A small audio captioner, trained from scratch: encoder activation relu.
Rows from block 4 of the text decoder of a small audio captioner, named by matrix and row number. Rows with one number belong to one neuron. Each number is 128 + 24 x the weight over its row's rms, rounded and kept within 0 to 255. All counts start at 0. Numbers have three digits each.
After each neuron's rows are labels from the 100 texts, of 14976, where the neuron reaches its highest value: "tokens" is the input token at the peak. Only what is clearly more common there than usual is listed. The data: single notes of musical instruments (NSynth).
# fc1: MLP up (decoder.blocks.4.mlp.fc1.weight, 1024x256), inputs 128-255
# fc2: MLP down (decoder.blocks.4.mlp.fc2.weight, 256x1024, transposed), outputs 128-255

fc1.586:168128093163125122164154155132137157087123134127151094105152128121123154129151162150112150132138073086119129104113139127140116108138138131102106085108111126132133145155132135111144137112126131097145151157108112100090106129082105107122128147126142158050139121122115115112151130131105131099135140140098131172173105130121136131083122130163133156131109124127097124103093181172131176151145
fc2.586:147150100175109144133124148133117127117140098124110108142181141137150119133182154127162095144157126134105112128149151106139090087136133118112168146092100130093165107163092093128127131136124134119181112170154099095101132143116130127132141132102122138096080105137118098107093119125127047100126138121167141138150099152112110046098157160111126177130131121115117118140132141131133181124092
tokens: "organ"; "keyboard"; "guitar"; "6"

fc1.209:177129097177130111130109119108153145123143155119128110128111111164137126129133115100111130168152125118140141110115162166117136109156158143132158107117143101121137134116139089094156092126149095129096140114134151112178143149093160156126118131188129125094103135136121192074156117167139137126173138112128109161149075100178158127078140133158104111149108093118090149139127134147109134098137
fc2.209:118161101140090138135150175145125128111149115134093117160171145131143148132173160106163118118151129146099107124162158130144102082103123128112174154085111118070162110174097107105153130142144142135186112127155090128099107153121120128126135115126135125104091101126114105119098138128140018118107098156169134144131106144108111056130124120111125172132141146136123108119144136153103171144088
tokens: "organ"; "5"; "6"

fc1.74:176117126152124132137113121148150160071151128134124072110166149143124157116162116148124109145125127098167137132112127083147100108151137119125139117099113107135113101121129097109152118142126122122100176139134125118120101154111121117142107094121152138080100146154111141101154111105096223127109127146143142185127077138177178099075151119144139115122116113182141134172127138115118135132161
fc2.74:127168084147103131122153137124113132119156131129101119147167127138137150122166173119162116121161139137111091122156151138141102097126142135126167172090115130057173120182105077116160134140139136131170115140162092113122120143119134142131125131127126116085108109140107089121082131126129020114119117140160115136155089146109126051116122152106138177153114145118134097118157124137126172129093
tokens: "guitar"; "keyboard"

fc1.449:151139148136105139124111116132159120114166172096104097129141134165101124131112119121117160152137131112135093120102129134124086119177118125130163119124124135118120146134149153099155109134131137142134100165116171164130075125114156115161126190138130134135107124138112143125168096139097135103137102132129143132089131123156110118066107109124144109143111121170128121129096173115170174098156
fc2.449:136161087152101153125166155119127118119157122129104126160164124133137125140176154112157121129167147142120105108162141134150107097104128132107185177079111125048167122184101091106148142147142154133176108148156101108117112166138126144106136127118125109090095110131117103116097141131141036115123105134150128125147102144097128044128118142106138180141122148132134107140154111145115166145088
tokens: "velocity"

fc1.588:084118129113122136100063079104116134085093167109154138127145162131104095109114117140139133139105073100138138122142155100155145157120170124125108166100128105126149126171114090092112092122122146103106146101091121196117122109073152150118154159115146155148131172150112106153136145147137175121130112177131100162114189146134147158145171128120102117149101118110120154132160159095076120141128
fc2.588:089121144155130107140111124122143142142134138082164126138085136094130137150152151130151084096075128093095123134116152115140103160183091128126064113158142113118095127152102137148118147172099128171094150131124104115126107103121117103138173110134131137114140159127113155127141096130124166111126122117143161132115147142132127178204167151149085119145138139116152148151105143112091063134123
tokens: "electronic"

fc1.165:163119131158107132149136155111152141109130155140150131104128136145109133118134165151093130148158067105114126112111120154118104083143119139098141117091125097136138135153155152103139150167107110074126138134128094101093114135130111129147136127148113154084117118134125123090135128102120129096150116155072130159195140141122143134096129127155138143127122086148101169129093159153149183131151
fc2.165:140155089158103142133131148128121132111138095125120112150185138148152130128182132123163109128154127142125096131158151099130100098128122108112167153084105138081155105150091113124141123129150142109169112184154114101098132155119134140121140139111129129092085107133122089117095127123139051109116133118160135147146103149110116043093148150121134187142121128133118115137141133134135180110094
tokens: "guitar"; "1"; "f0"; "keyboard"

fc1.61:150159129136090096125098145128155119150142101144154081170083082146095123120163114137152174108143138128121154157115134146141113077103123130165140128140152127166091166162139131161133156153145130151135098156123120141138134099132083129115180105150091106150077135141157150081165107089073126111130138124121133177102090122124157190096124150118119136151148124095126126106152111134118151134120
fc2.61:140166094131101145118159135135129129119160120121112121158174126120153137134164162117139124120178144147124102108167141126148095103119137143108187181082102132053170116166100086110145127136138136132183105134159104106114112165128135143117138140115118122098115102120117099119091137130138022113115113138168131113144116146105128040093118139119133169141125150146114112136140114145132178151087
tokens: "synth"

fc1.631:136150136147130152089141121101153129106111141140133122140127144106127091123114126124135072124140156198099132100118115108078124139104100143155128180159145116149118134123152152117133191122115136139184127122117168140167093141121127125068123095091091074120122135067119084133124137146117162124130180146114103131112101115114150175119107141134093140149144152114151136094098136098108130117152
fc2.631:127094122099119129124144072122153102144119135138149131098111126101127134144141096143090169137115116146141128135127119109118126147122148136147093111144132160144116128107155155143125119121104082121081121108107170124146122122137121107141148141140118136116157163110138161132117140127140255134155095107110144107167143120151177195073158141143133120113127103129118124154074136095159133127162
tokens: ","

fc1.305:139132146115129151127102123160105140108149111147161143179145089206175150100164153094083148119107103110136078111126101170103096099124159147101140105117087134084185151125124137122169118140088096112132110108129121144105109082169126101139133157130156121103139121163138126147106118162148129117109123160138156101125148183132111122131092149108127140161083130128124135158161170140124148090113
fc2.305:104140112170112133115126135088154138146128102083117113113084157072085115164135148135174098124119166118121134137147156115146140141138088126096109108160130121115113113150077160177131122151141151161150123137144082071139132164128110148140149089120112130130105105116104170105180121177172072110135104161137163170125107116119164134137168137152112150131171150153145098151109136145084091150144
tokens: "electronic"; "synthetic"

fc1.662:134141150169132120088106087107094102142119135136145138112148126136144125127117123098176117137122158140174210085131143149127129101105119110141178149163157127129130148128148170142175119110143087127123089111141117135128166176121148124099142124114103102093178166141124137162150150129091128165112125148141133148124091173112165152159111142101136118138115118089128136079148126103145106125091
fc2.662:137101149107147149134104136141149141133108119110171149106089158094126144158116119153137159112106127102131138131093145141127164129134133140124067066182144118157114118085161128169107129134102117123110143097102134131140132115130109100166152106138140139170125133141107166133152158134132207161123102155117114142143137086171158206124156144160139096142149114153114123141105143079127088103158
tokens: "synthetic"; "acoustic"; "electronic"

fc1.705:128115108136149139123118147133095131101113117070084093109130122123130104156120130136125126133128154139159108109131096081166103143148126144108137120151160124106112148114125116125097117113155117123076151115132189089122143140166104104155150160148151103102142129133137141088119119129106185143094169156151150116118170153147152179124137106159118158144142156154153178118138097128091151128114
fc2.705:126109151133126168097081128132101154127136128112079117172156088125140151090174146118118100122160159154116089144188115122167098075137095138100143162093077160108138130153123089102155111145116106129142115139124105147147123119128139174119128158132129110121067103125143084114152123128123096135128091098151116164132106139098056085132114105101118132129134121143087140183136106124104123144090
tokens: "f"; "g"; "c"; "d"

fc1.553:102150143112114164140124134122170101111127145120107114127107107141096165123105086157131134134132144085165153111126100071135151123105116119120150113114169122132086119136131135147143142117117122123056115106122120122115103129144098109139119139109156109119119119114122121117148124109100156126097127154089121115093122121182156174119097120073143134138102119150142112141142097089126167184167
fc2.553:131177099153095134136154135139127131106154121131108105153170133128149135127162144120152121127167144148137096118153137153152083115117141126106189165088095112056167123182102082094154141136140144139165111144153098122131099159138135156122135135119139121102102117143117096105076126123142030101116120133159124121145091132117124030120121143119144178140116138122126125135158115142120146131084
tokens: "#"; "acoustic"

fc1.436:094119173085124118124087097101118126111125126160138131134183126129136113108127146130162157147178087165145120121162144136122150139109185102109138191106140070109164139141152087097126125151152123116100154120106109154102151144134127123081128131107142132146136159165104105182120113151107142142121118133072157112121127152108122123139147133127134120103074117123145148138166146088142105149102
fc2.436:107109139153117132125115165142146145136100137080131109108081146093103153163162150137145089105070119113113140121107142121128134142163083134112073109154174121135075096125131140169129162147111130162108133126105115138153105103108096141170152089129127151138129111122128159089139128116112148102120109150133148144107145117143137177172145146156133138122167156146148131120097139127103070112150
tokens: "electronic"; "acoustic"

fc1.333:126132150113135105133094114134082138097113153115158130151169117132162117075131149122141150132120076129166102134144134150131121144118180121114135155121099079113184124130137140097163129195126136114109137129120112179095148098121147131101118138128149126128135172134094088163133113190090186084117112157079166129124138158153131127128115139120122158135099114134169139125154151129133106144137
fc2.333:098124123176111133118128150087168125149131119096106101125072185086109133158162145126147106107084139115129104155116155120145129142135058131109096121143160127105112115148096127160123152148096148168125112136127081118131110140116095140130173107127138154119117120140116164118148109146138082101132082145142151154100121144115134147185155138137116145124138142135147124123106136122102107119115
tokens: "electronic"; "synthetic"

fc1.613:127125159124130146108130125122142150093139160149137110131129097138125136131135111105131119139159146113116154103127082120130093133137131149115095131123156115164096149118158105137114124100145131106118132154150130103105138176122116107120097099143195109134113108147134153136147138112115177108111159197102132113122113089145146159143114142107169118171131160121144164166133133145096163138167
fc2.613:138174088152096140120166143147126129113160121135102113147186139121140138132158149120142126121172142153134104109166145144146105102124137131117177180074101138060169110178107095091148124141138131139167110157160110113117091162136135153114137136119125119105105112132122084115087132123146037113118098131159131121142092153103138054105128141121131165138124143138119108132126116137127164133087
tokens: "#"; "a"; "d"

fc1.37:141099127113108131151146096126151124090149120118130119095122148140082131149121077112116131105105137089139109129092131094127135127156111130125115132077133148153151147164140096059158112116195156107124093118142127133127091153140185112162150186154150147124103119162119104121140122144107162072125141113128111129126148152116128148106186106130129091138116103126145146155126139107112148097169
fc2.37:130182095149106134131163146130123120128151120126103125160174143140151132132166163106158119126163140155119107106159143133148114106121141142117187181086104127042172124181104096090153132135144144137173118144148109118121110160126128141106150126111145104102099116125113101119090135122134022119125116136155129134140089161107137050124120136120124173138112139132124103138136121148116172139084
tokens: "velocity"

fc1.384:162117110132117115163149080105127124075123114139122118115145124154093156131146134122132142154097095115147137119113130062100118109139118118167119120116119120122114119130132112135145111150156161090161152129129139145109107124091117095142096108114132145103106119128169106121147128106100192126143137167126115163136124139141149116072150175125085129095117097144109106145101155145141161098156
fc2.384:137166095145097142118160150131123122124154124129098118149170139146146140129166152119151116128169140140126095113160137136147101102116138135108182176080110123055175124181100084099149139139143145139174110148159099119119107164130132141114132137124128112097098106124114091115086137124130038106130103138153120131140093144111129037107114130107129172133124143137122112127152121133125184137079
tokens: "guitar"; "keyboard"; "flute"

fc1.88:085174103146120177145122192089135147099147146107121105144108123137140148122108108135122132147121131067109117111142105126120136120153105142120127127111141128137113122105104139148147114101166145114140130171149131117136124109109106131118108149145159090165093104119145134083130109114106156127109137146097129154106141105142149110087127182146161128140119168129098107154143112130146181184145
fc2.88:138158078151092153117159145133109122133133120134106117160169139142139131124168145131165106125168139137120126120134130126148105103112141139093183158074121103063168118166109074087164149134144139144167109129159099103124120160136138150117128119125123131107099123148118112130091129128144028095120110128155128124123095155098113029127088138111137153142124136140141128144144110147116161138102
tokens: "#"

fc1.686:164142119133127100135106113121116161080134102108102141145165118090098122166084080127106130143130127116155153150137157144125162124109100152160110070109114130150133108126131141102105178130149124115142125074143127110114107173094101141087119130152119118116116130120080150117165126124146141133128123093142140091137119118133109153139122163135158120152087152146115126106093151148118086149173
fc2.686:091172122152121118099146116143140148142128152152127145125181101132121144104083123093155126142122152146136099143128149147136074108117158078121104134147120115123145149187135107092147096098132146126172149174130141090082157165139154141107110145134170120134132139146125096142123123112143091126118113107146119125163134134105065135127103095159088147099123161119117111110144126123146136129087
tokens: ","

fc1.321:153114100151115156105135127162142138116132085160147101135125096121078125100130150176090169143159121088158124160127123069116108116156125108132092091107120144122090138143126123123152071119178187103135124157108126100103093115142114171116151121136126146123135121137163129078151074102090136143106130154134098157158149117133144121076116116166111137162153101148071142155114129152109139151120
fc2.321:137165112147100139112140154126117124121138108121111127138164158129142133124164158105157108116175139138115116114155139121147089108112124136120181169082104122054173105168097086101147140135141152154176111150152096115114124170109119142125134134117137123118102112127122096117097115132134044111137107142160133127143083151106110038118126132113124184125127143150135120124137119136133176135076
tokens: "organ"; "mallet"

fc1.698:121114162096130158117096137139110117132140161160120162168115116176167117120162114099082120106125102098105131137133097198113123112148158146080155114119128123073165145125121164145175114158116083107120122151111089133105085106157121113112127177128173139128137137151132125149132135125105153108108116157125151091135157198119126152127107130145117143120074138159150111116179145127132128098120
fc2.698:098149096168112145132140134114126140125140103082126100142122142084120121156163146127177115120152166137126123133145168109156096120119089152095133139110118116089124108190096131167142145141131153155167111142182092096127126161141117147119142096115095135147098105126113147087140124174156044102116116157162146165114116126082135085122151143127130164135139144131139113183133123129075090155121
tokens: "electronic"; "synthetic"

fc1.259:102116123125093164066124105170132151126101120122159138088130134117131126133126138112138134139135077114143156143132144128123122105135131105160123157110109129119092116129150163118084113157126139120128151106112088096118078179145148107121090097127159140100134175150140134157166107122110163128094127143103151054118175128123155137167110097156183124121096081147120151151123158111094156129131
fc2.259:111190084157099117108153146137126128121154122128094121152172134135153137113160158102151126130179146120130097107154154140163105118126136121104148158088117134058169138199113092105163142126143136146168121148159107122095105170113126160102142151119146102097110101126096110129105132119134029116120101135157135120140100154099104050130125136117130173137118149126125086135163109130138154127088
tokens: ","

fc1.196:108142097127131123153091113073163139089174162101105114124128147171104153139173130151098118133132111114128163147089117090148142122104147131145137115095169131127104111120133118134101146120130108128086113099125129138129089145150095143122112121095163107114122098139167124124141129155081233124087137122116163143123123083147155125116116113132132134135138150162163088137147165112175168156197
fc2.196:135161095153104138124158137136117110121152130127100124149176130139150135123172157115142116128166142146127102110157142130147105101111146130114173170080103127069178119180102084100146138137149148137179117145158106127133109167127129149124142131124137117106110116131116084122083137125128023107131102128159127138142094141101130035115124142105143168137117146126117104132152125134133171137085
tokens: "acoustic"; "#"

fc1.385:123107120101134115145112138136088139107108116149144181150151117148131144113168092100140155176112098133152166132146110132150116138107170108168132138132100086137139131105132143110181146160157126131069143099119095163137169136167154132125127158129154128159153164118110128153168104160063134118112120138116126099128141152130124125140125131161130118141089107117128143151171165100154089152114
fc2.385:118178105165093146131162157116131119134147126100126112154125177115140149150134151127174100095141159137119106115151162126156110122125107128103133128105125121063152118171089119143129144131119141149174122148157085134119106162128118136124147105127125133118088078134102118098117148157158016116099086160160129179120099114119137096136141119123127164141153159142131101151142138138080150138113
tokens: "synthetic"

fc1.54:096110124136120098100133139091146127163149129139149120144080119148116153121139114157134117158110095129172134104114111115131121128144098161130109144125173104133126116107129191121125166129156125138094133088107153121144111126135144155167126144096123119049142185146162132125192141112143164123119130150147148169097148112149131147091146165139123147080143123137114122096108132136123139137160
fc2.54:141165093158090134127163131137139121132154109135109122141169146125152120129162157113152120132163144158143106122160128130145109106120133142111188191074114125055161128173105086098153129129134150142183112130150120116131111150127138146121142132132141113126109104123118090121074135126134047114107098145152122119154085144099132048105123135123131187137122128132117088134132106139128163141084
tokens: "synth"

fc1.106:098138141097128129113114134107145127099163121102133111116121163133152132160119141132120137119132107117144124173187113116154172140156123149102141129138163150143106142148135128109118136143151155139063203140123132125128139148142138165109124106094134109095132147146125123162136129114115233132099118126142112112074140127140187131107138112125115123084136146156160138128186152092120081155129
fc2.106:096157133128102132155111141097141120094130135119091138152151135133150145141157200084161085136111105112110080102133163120132131111140129127195147143116124091100162096154134105080151142154123154164112127130184081129104119119088100123124139098097151125110124116155130156123120110106107074100114127138148122152179123150166117129167129149118144173172114114091142078110149139131120146135098
tokens: "acoustic"; "electronic"

fc1.757:113139106101152141089102163147156136071139135096144067159112145120141124180070170115119156101178119137132172117113121139131136145143125143099109148125119108162128134115125101137132122128179168107152097115114140114104122113177161170087121107164127123117111154134120124102115111085149150135110168124112128115123126154119138125110085084147145113132122151115096129145163129088142131124137
fc2.757:141166095153100128130172149136118105118163116127109119137172125151147128123161160112138121129169132144125106125166141127154097088114140134114161186085112135047174135172101097098155133135137142143173106142147113126117095164126127140128121132111133120107108109137123096114091134120133038121120091139153123125159108129109122041119122134113130172147121140148118105109152103135132182134082
tokens: ","; "velocity"

fc1.565:186140148131130160159130051153127156068135097141118134103120115179095137137120099173077130129106144077170102138131147099128122161157157128142171126116123133116133133110153135071140118117154137145127105156098156136134107139077148141150120127171127137119126170144091138095158118097119135103177138148111120141132126104101159125106147136157121123122127133116125129090131150146121164144160
fc2.565:126172083151107135120168154129121121114157137126101121153180137141152130127155156115143121131163144152126108116153133138150107090119131136118166184078110118052161125186101081108143134143136144137183109146151108102121103161127131144106136124119133117098110109137113079127089131120139030106113101139167127129137104151111128043124120139115130174134119135138128100132149112149127170136085
tokens: "organ"

fc1.524:123113102122138115159099136129128107119160152141111089113154139143157147117117133126096151166175153129099212138138095137118102081158151092093118082097132122125102108120144136122201104144140128140106142100149051132160143164147089108112141140132138108122130115127112096143174109160097145146135137146141104155126160134132169149133140141128137091134082124108099148116154132123176139122137
fc2.524:123181072154095123138182156117093120125162125121139145168151143132147153147166157116164123113144144127131107109167159128171098103108123148124179162094111126065153136159093088115146126143143163130170122137179119116095117149137126132117125106131138119130115111137091112109118148128124029146100098142149132153141099122115126061128106135099140171159138152138122109127143144149103158129079
tokens: "synthetic"; "#"; "acoustic"

fc1.475:107129126111109120136121072130120142098139111090144102132128125159097127125124131159158186127130119101141141142116146064132112143134101130162160102100143147103101124170188123144158128148164197142149094148126134123125121160132116123121147132128129136114119177109151125142152122110064156165118093126094111155119138131123114109071134101123112100158083110121143113116149145109163118144125
fc2.475:138167091150106143125163145129120117117162123131105126147171134141151138130173153110148115122171146137117099107164145131158105107115133127112181174080110127050173122178096086097151146145144142133174108152153101120111113165132123144116135129114126117096100107125110096112090136130138031110127102139161128133143091144102126040117115141109139169143121145134119105134154113141129178139087
tokens: ","

fc1.545:160097114125135087120143160123126158075110129129130108106121129152110196133168144152125145150166062106110130125118116138116124117150087136131121115115115113126111128149145136142140085134109106094161115161094126094110131122102118130152136122133146171047135119127101126109120108133109134114135122150116135162180134148136155105059145140153126149140105088124071153101120197132131167115135
fc2.545:140158099162103151130146151131128127118137104126118104138172149137152126133174159115164098131160141140124100112156160109153103096126133120107167162088113124072172110173093099115142130125140137128175111147148093099100122160117128133113131126109123135088090095130123096107094126123135041106120115131164134131151079133102113045105127142115132178140127133138128111138137120146120182126089
tokens: "guitar"; "keyboard"; "organ"

fc1.424:133102126120114118129082172095109130130138093118124123173119143156180163116164171090095112140126124104153142139154146163110101107133141119085159079136121122116141132118096138142175120134113115126105065128106099118092118128180106130136121181144147146139140118160154112135103145132116103136107107189148167091132156160122118143084097153118136112164102134112130093118163158146128139101131
fc2.424:105119120131143145134102117114120148124094139110170129124078133082094128165108110154177101090114154099120136132110144120140138166149084132127094088163129132164096122107127153179101112122131140127115142106134106128131139122163104132111111087118103151153142138125133180115175101163156145145127122148103134165132129088147138209143159129129116076138165134105155128149136136117072053142165
tokens: "synthetic"

fc1.655:124097115126126134096116144122112162110153124131164138103134115130108134126104136122108165078152136106160120110111141113146094164108132109154079101102110172101081152139141119162114120165148184159135163128089157144060112122115161119137165090169109142082098121117162132126127140159132172115128154126143116164107129122145142132116176112156114116138107104126121139113110156096128103131159
fc2.655:132168089150096134133166148131135119121156123123098119146168138134150131131174157117144120125166134149117103109161139132159106092113139138111172169091112119052168123173107090101157142133134149133172104143152099120120109167127131134108138139110126107105104101129118090113084127113131028119129107142164121119150088149100132048102122136121131175137129147135118109128143115141130178136094
tokens: "guitar"; "mallet"; "organ"; "keyboard"

fc1.731:165133114145120099121124105110193147148142120151096075140086068147108137112160150138140177123113117120136114122127121116143082089164128119138173111112127120147092141103122146110143112145182142079119098140143179094125111121128147168092136130187119112108105129129094162109135107103099151122134139150119130124131133124166153136077130119164118131187137114129081123147133134166070180144132
fc2.731:130171104153093147118153158130126121118148108126096117150175155137147126131170153110149109122173144145124096115156147128148109108113133134109184168084094125058166115176102085097147131132137147141178114148152101119114108164120128140116139140114141117109108104128117090116097123132133040108127109139155140128141094145104120038114123137111133185130134137144128121124147113138128172144091
tokens: "synth"

fc1.715:129158128117113085105105137156156092128152094097131093145107121097107166149116107099121150120120087082171131131148172106117119106094150109134136109098121108074135167116100113153123125148163129166135114113156120148139117116148136168097185115106093127132137123126178117142150114157127133146078146119061143131114137173119134149106087127110171159144124132155118146132153111106118167187137
fc2.715:125172092148107145115158136139118122123155126126102114150165128140151134125165153109151117128175142148117105108152138136160101094123143136110185170087103119052164118182104090110152135144145144144179114147154098110113110155130134142119136135122127116101094110125118091113087132127133035115130101139159129126145097136104129039109121136114132178141122143139120101129152117139124172141084
tokens: "synth"

fc1.518:116157116140133142134116136131142155107162114126110098181121112139117127136098126154092158125105115095118104117125102141108147134152132168144153127130143113161111131107113135175119175118189148138148113107166113123112126116133177151095138147158128113146113139155125146117111133070156111130126127109096131135159137148150113101109136159159125117123112146124073138124148138095148174144148
fc2.518:132172095150101136123163143134115114128155118130099129144163139142150127131170155101151118131169136145121105112152144128147101103112132141113179179087104125066164133176104088085155132142151147143181101147157096116119103154129139140114140132110148115105093109133108090120083139131136040115114104133162129137143097149098127042107112136105128173145118145149123114134140106145118173137090
tokens: "synth"

fc1.598:111122163103140097088074106134113115106097164125133137093144127124096131088139126147102139116168070121152146122119136118145138166129155106159098140086119124168154105145146164092128142172120133093088161111126116185108173147081138129151115126128173108158126169142108116165132106173144127114137120154112126107144190153128130118129163121129147131163089103107115166176133178089107120125170
fc2.598:078157099174109112117139167148142135126165135080137118152124135114139135136164134118143092110113127124093111125128165118152117121171096141110085144126150123066125122172090114122140140151112135166146139133144080119124084133140094122114152107119107137100134119119124124088109123103116105100105080142156127138113112132134128119170137154138113142138116144121156131121138141105118119127105
tokens: "electronic"; "acoustic"

fc1.562:149156110134098059162139113114160108126154159119145146137099107121088141135116120114125120118142116116125125180170160160119130088126136116122112109160106116134127143109147131052158134174093108090091145122096134147144135109118132135169138160126146107124138081140117154120143104161109157107110120125131128127110152124126116170087088099135113134141133149123128146145104124165126094154158
fc2.562:129167109146099142124162150115121128120154111126093114151168149128147124135169163112145110131167137150120100110159134125152108100112135139103191170082106122066166127179089091088152143121156149145176097143163099118113116159122133144117124122119144116106102101137113103123086132123129031108129106137151135133137088152114123037113116143109127177143123142142130119127147110141115170139083
tokens: "velocity"; "<end>"

fc1.368:150118083129094126152109100139122137090141129170101103113135133133118165119144128183115136154127127084151138125108137065101120121150103122142173110092128100102103097167141126102183120099150146098162124146094136152155118135105144122133113120119144165090084129108100133102133096136106161129164128146123141149123113160174141120066143109132110110127092096113151146101127154148146149119163
fc2.368:139174098153098142118164141127120128124158123117109120158174136136144134125167149111159118120169135141121096120159147128153101100123139127110180166090100130055180124168103078104149142144141141133170108144150093106118115166130130135106139128119124111088106108136119094113085139114134027114124110137158123130142090147102131033121123139110141174136121137138134107130149114139125175128084
tokens: "organ"; "guitar"; "keyboard"

fc1.49:153069105167109117135107119125105132081135123124135107114127129117091150154143102106101149148094109108153128116083146092110117070123114094153142115116143142122107124126112154110126130125143135086159096136084135148099118137131116173167164141159130124106078117127132166123169099105103122109101152152136133155151093114117151143085148139157123121131115105110099120136135119141095167118140
fc2.49:131180096155101147122167151133124126128156112132107115141167137138141133130173168107153122132172138139116097114159140125149103102119131132109179167082100116062180115186097084095150136134140150141182115151150099120121118172128127138111134128114132121108104103133122094117087132131126040114127104145152130124143086147110120035123115133111135177144121148142128116126154119148124175140085
tokens: "organ"; "guitar"; "keyboard"

fc1.20:172112140104103164110098130144123139139157149123126142148132096157174187114115130076141095125107133088124112107092105173128165124110134100092126156118139109110157152147156112157159154130091067140143072159089130137120121134158111097092134166182144119125158119136124091138146166130128118113161117128140107147106123167124128164133123147168116133141120140111123117125177102153113153102088
fc2.20:112124161141117161125132116110131151121105095119148122163115148088101088160166121144162106121122167159100148139127146119118135172153111162131147103157137119143110107131130128181129120089111147143131128100113100131119144126118129125149123124135124153142131122151121168099139106202133100142131125164134131160105102114106098108124160152097096184147196149162116145140068127136092097138176
tokens: "synthetic"

fc1.387:142117138122156146096112124125135163090109114097165103118101091124120143103096141137093111157151137072145116106105140100161101130149138127121086099161138067123131129113159131138096110130141148144102138137158151099142105121151126137132110116146128081145126138133173134124143101095115223175066154142128092124112155089174158141132167107125158113167123146166146153168159113138158139146134
fc2.387:133178093151104138124160137128118117119158128127097120148175137131150134122164153112146117126171142144132102114160135133153104102114133136107176173087109135061172118178103084099150136140140148135180107149156108117122111158125137144117139130118123107106098113130114091116087135129134027105123095137165132128143095146104120041111116140111132177133122141137117105136148114144130173136087
tokens: "f"; "acoustic"; "g"; "a"

fc1.312:118162115150089113144081123127159133109156117157086095121108100139119099139128152105131191118133106116131103150109104136109129117142127168161130109111120136161129140113131137151155133149208128126138118127170100162136115122099176117127139182172142121129145137132098127100132132102154099150103118107122109153131126117136102116080105144135111119149111113148094158112125132136148184146159
fc2.312:130167095150105141127169148135108116127154119123097121148168139137146127126167147105145120129173134154133109116171141136158104095113143132108180177090107126071171127168110088085157129130155143137181100137157106114113113159125140137119139124113138111106093099132108109113082140127138034107122107137160128130150097150106131045094114142113130177148116146137128115121152111146118178132077
tokens: "synth"

fc1.205:140145111126092142100086116163132157093142136072148103159140145152102140123118155110085122153091109099178151117106163129088113100159111130134096099108131094132129139138153164139161113147150156096089137151131147089142134160129151133120129145095161136120136172151121139110150138142072171141123134177115147116122141117161142141135161132102151104154137100176130122152172142137144146111115
fc2.205:126174087139114138134152144131098121115147135117106130157176148133148141127168152107144115131175151141126096124163138127158090110114134129112177170093106123056163131181090100110146141153144144149182125149161101125104114167130126149113134122116131103121099103127109091132101123130142020114118104133153130141140100151092122043119123141110135179133123145124123112134168127140116151149090
tokens: "synthetic"; "acoustic"; "electronic"

fc1.737:141126107136090092153118136123084121126164132105116131171129166161151189129132147059104120134123151126166119151132154162137106108145135132107127095140105095123137159137103146132176101125139112125086098123152152128108109134182116140105168168159132128136112122140154111128120130161101103143118129182131134131141134141135114104072100173119163118157137091108127114143180168157147142115098
fc2.737:115156126158124156122115144110107152149095118095196106143114160098104126181134112155180057119124164097106139125117134105150127151125087140117130097140146117133128129116121136165113153128137163152147144117132066119123136138119106133118119094123124142150105109150134179116183090145155113139117113145138152158135116122123103140156144122093114141122174143123157118136115151120073078144106
tokens: "synthetic"

fc1.735:133119117117100114152100092118116140112172115172117102106096140114115144171116114146123127130097136107112114119120140123174126141130091137172179133083123077154136146177125068133150187060151144116113097159110150115163113148127139133155128148134131116113131174122071134125141143136114139107120151137128122144113112110150120085097166121132069118124160144119168120119153102129086136115133
fc2.735:150178107131113140123175102147140110136137135133114116151161128142165142132159161095145127096181119119114095113159154139146111098127177132104182171090105112043159137178095065116137128137103147138170101123168090126106118144113139120116133107116134125107106139134124085110086143138131077125130115147157117130150122155102146058123141138124133145146127144128117103128134101142119178153106
tokens: "electronic"; "<end>"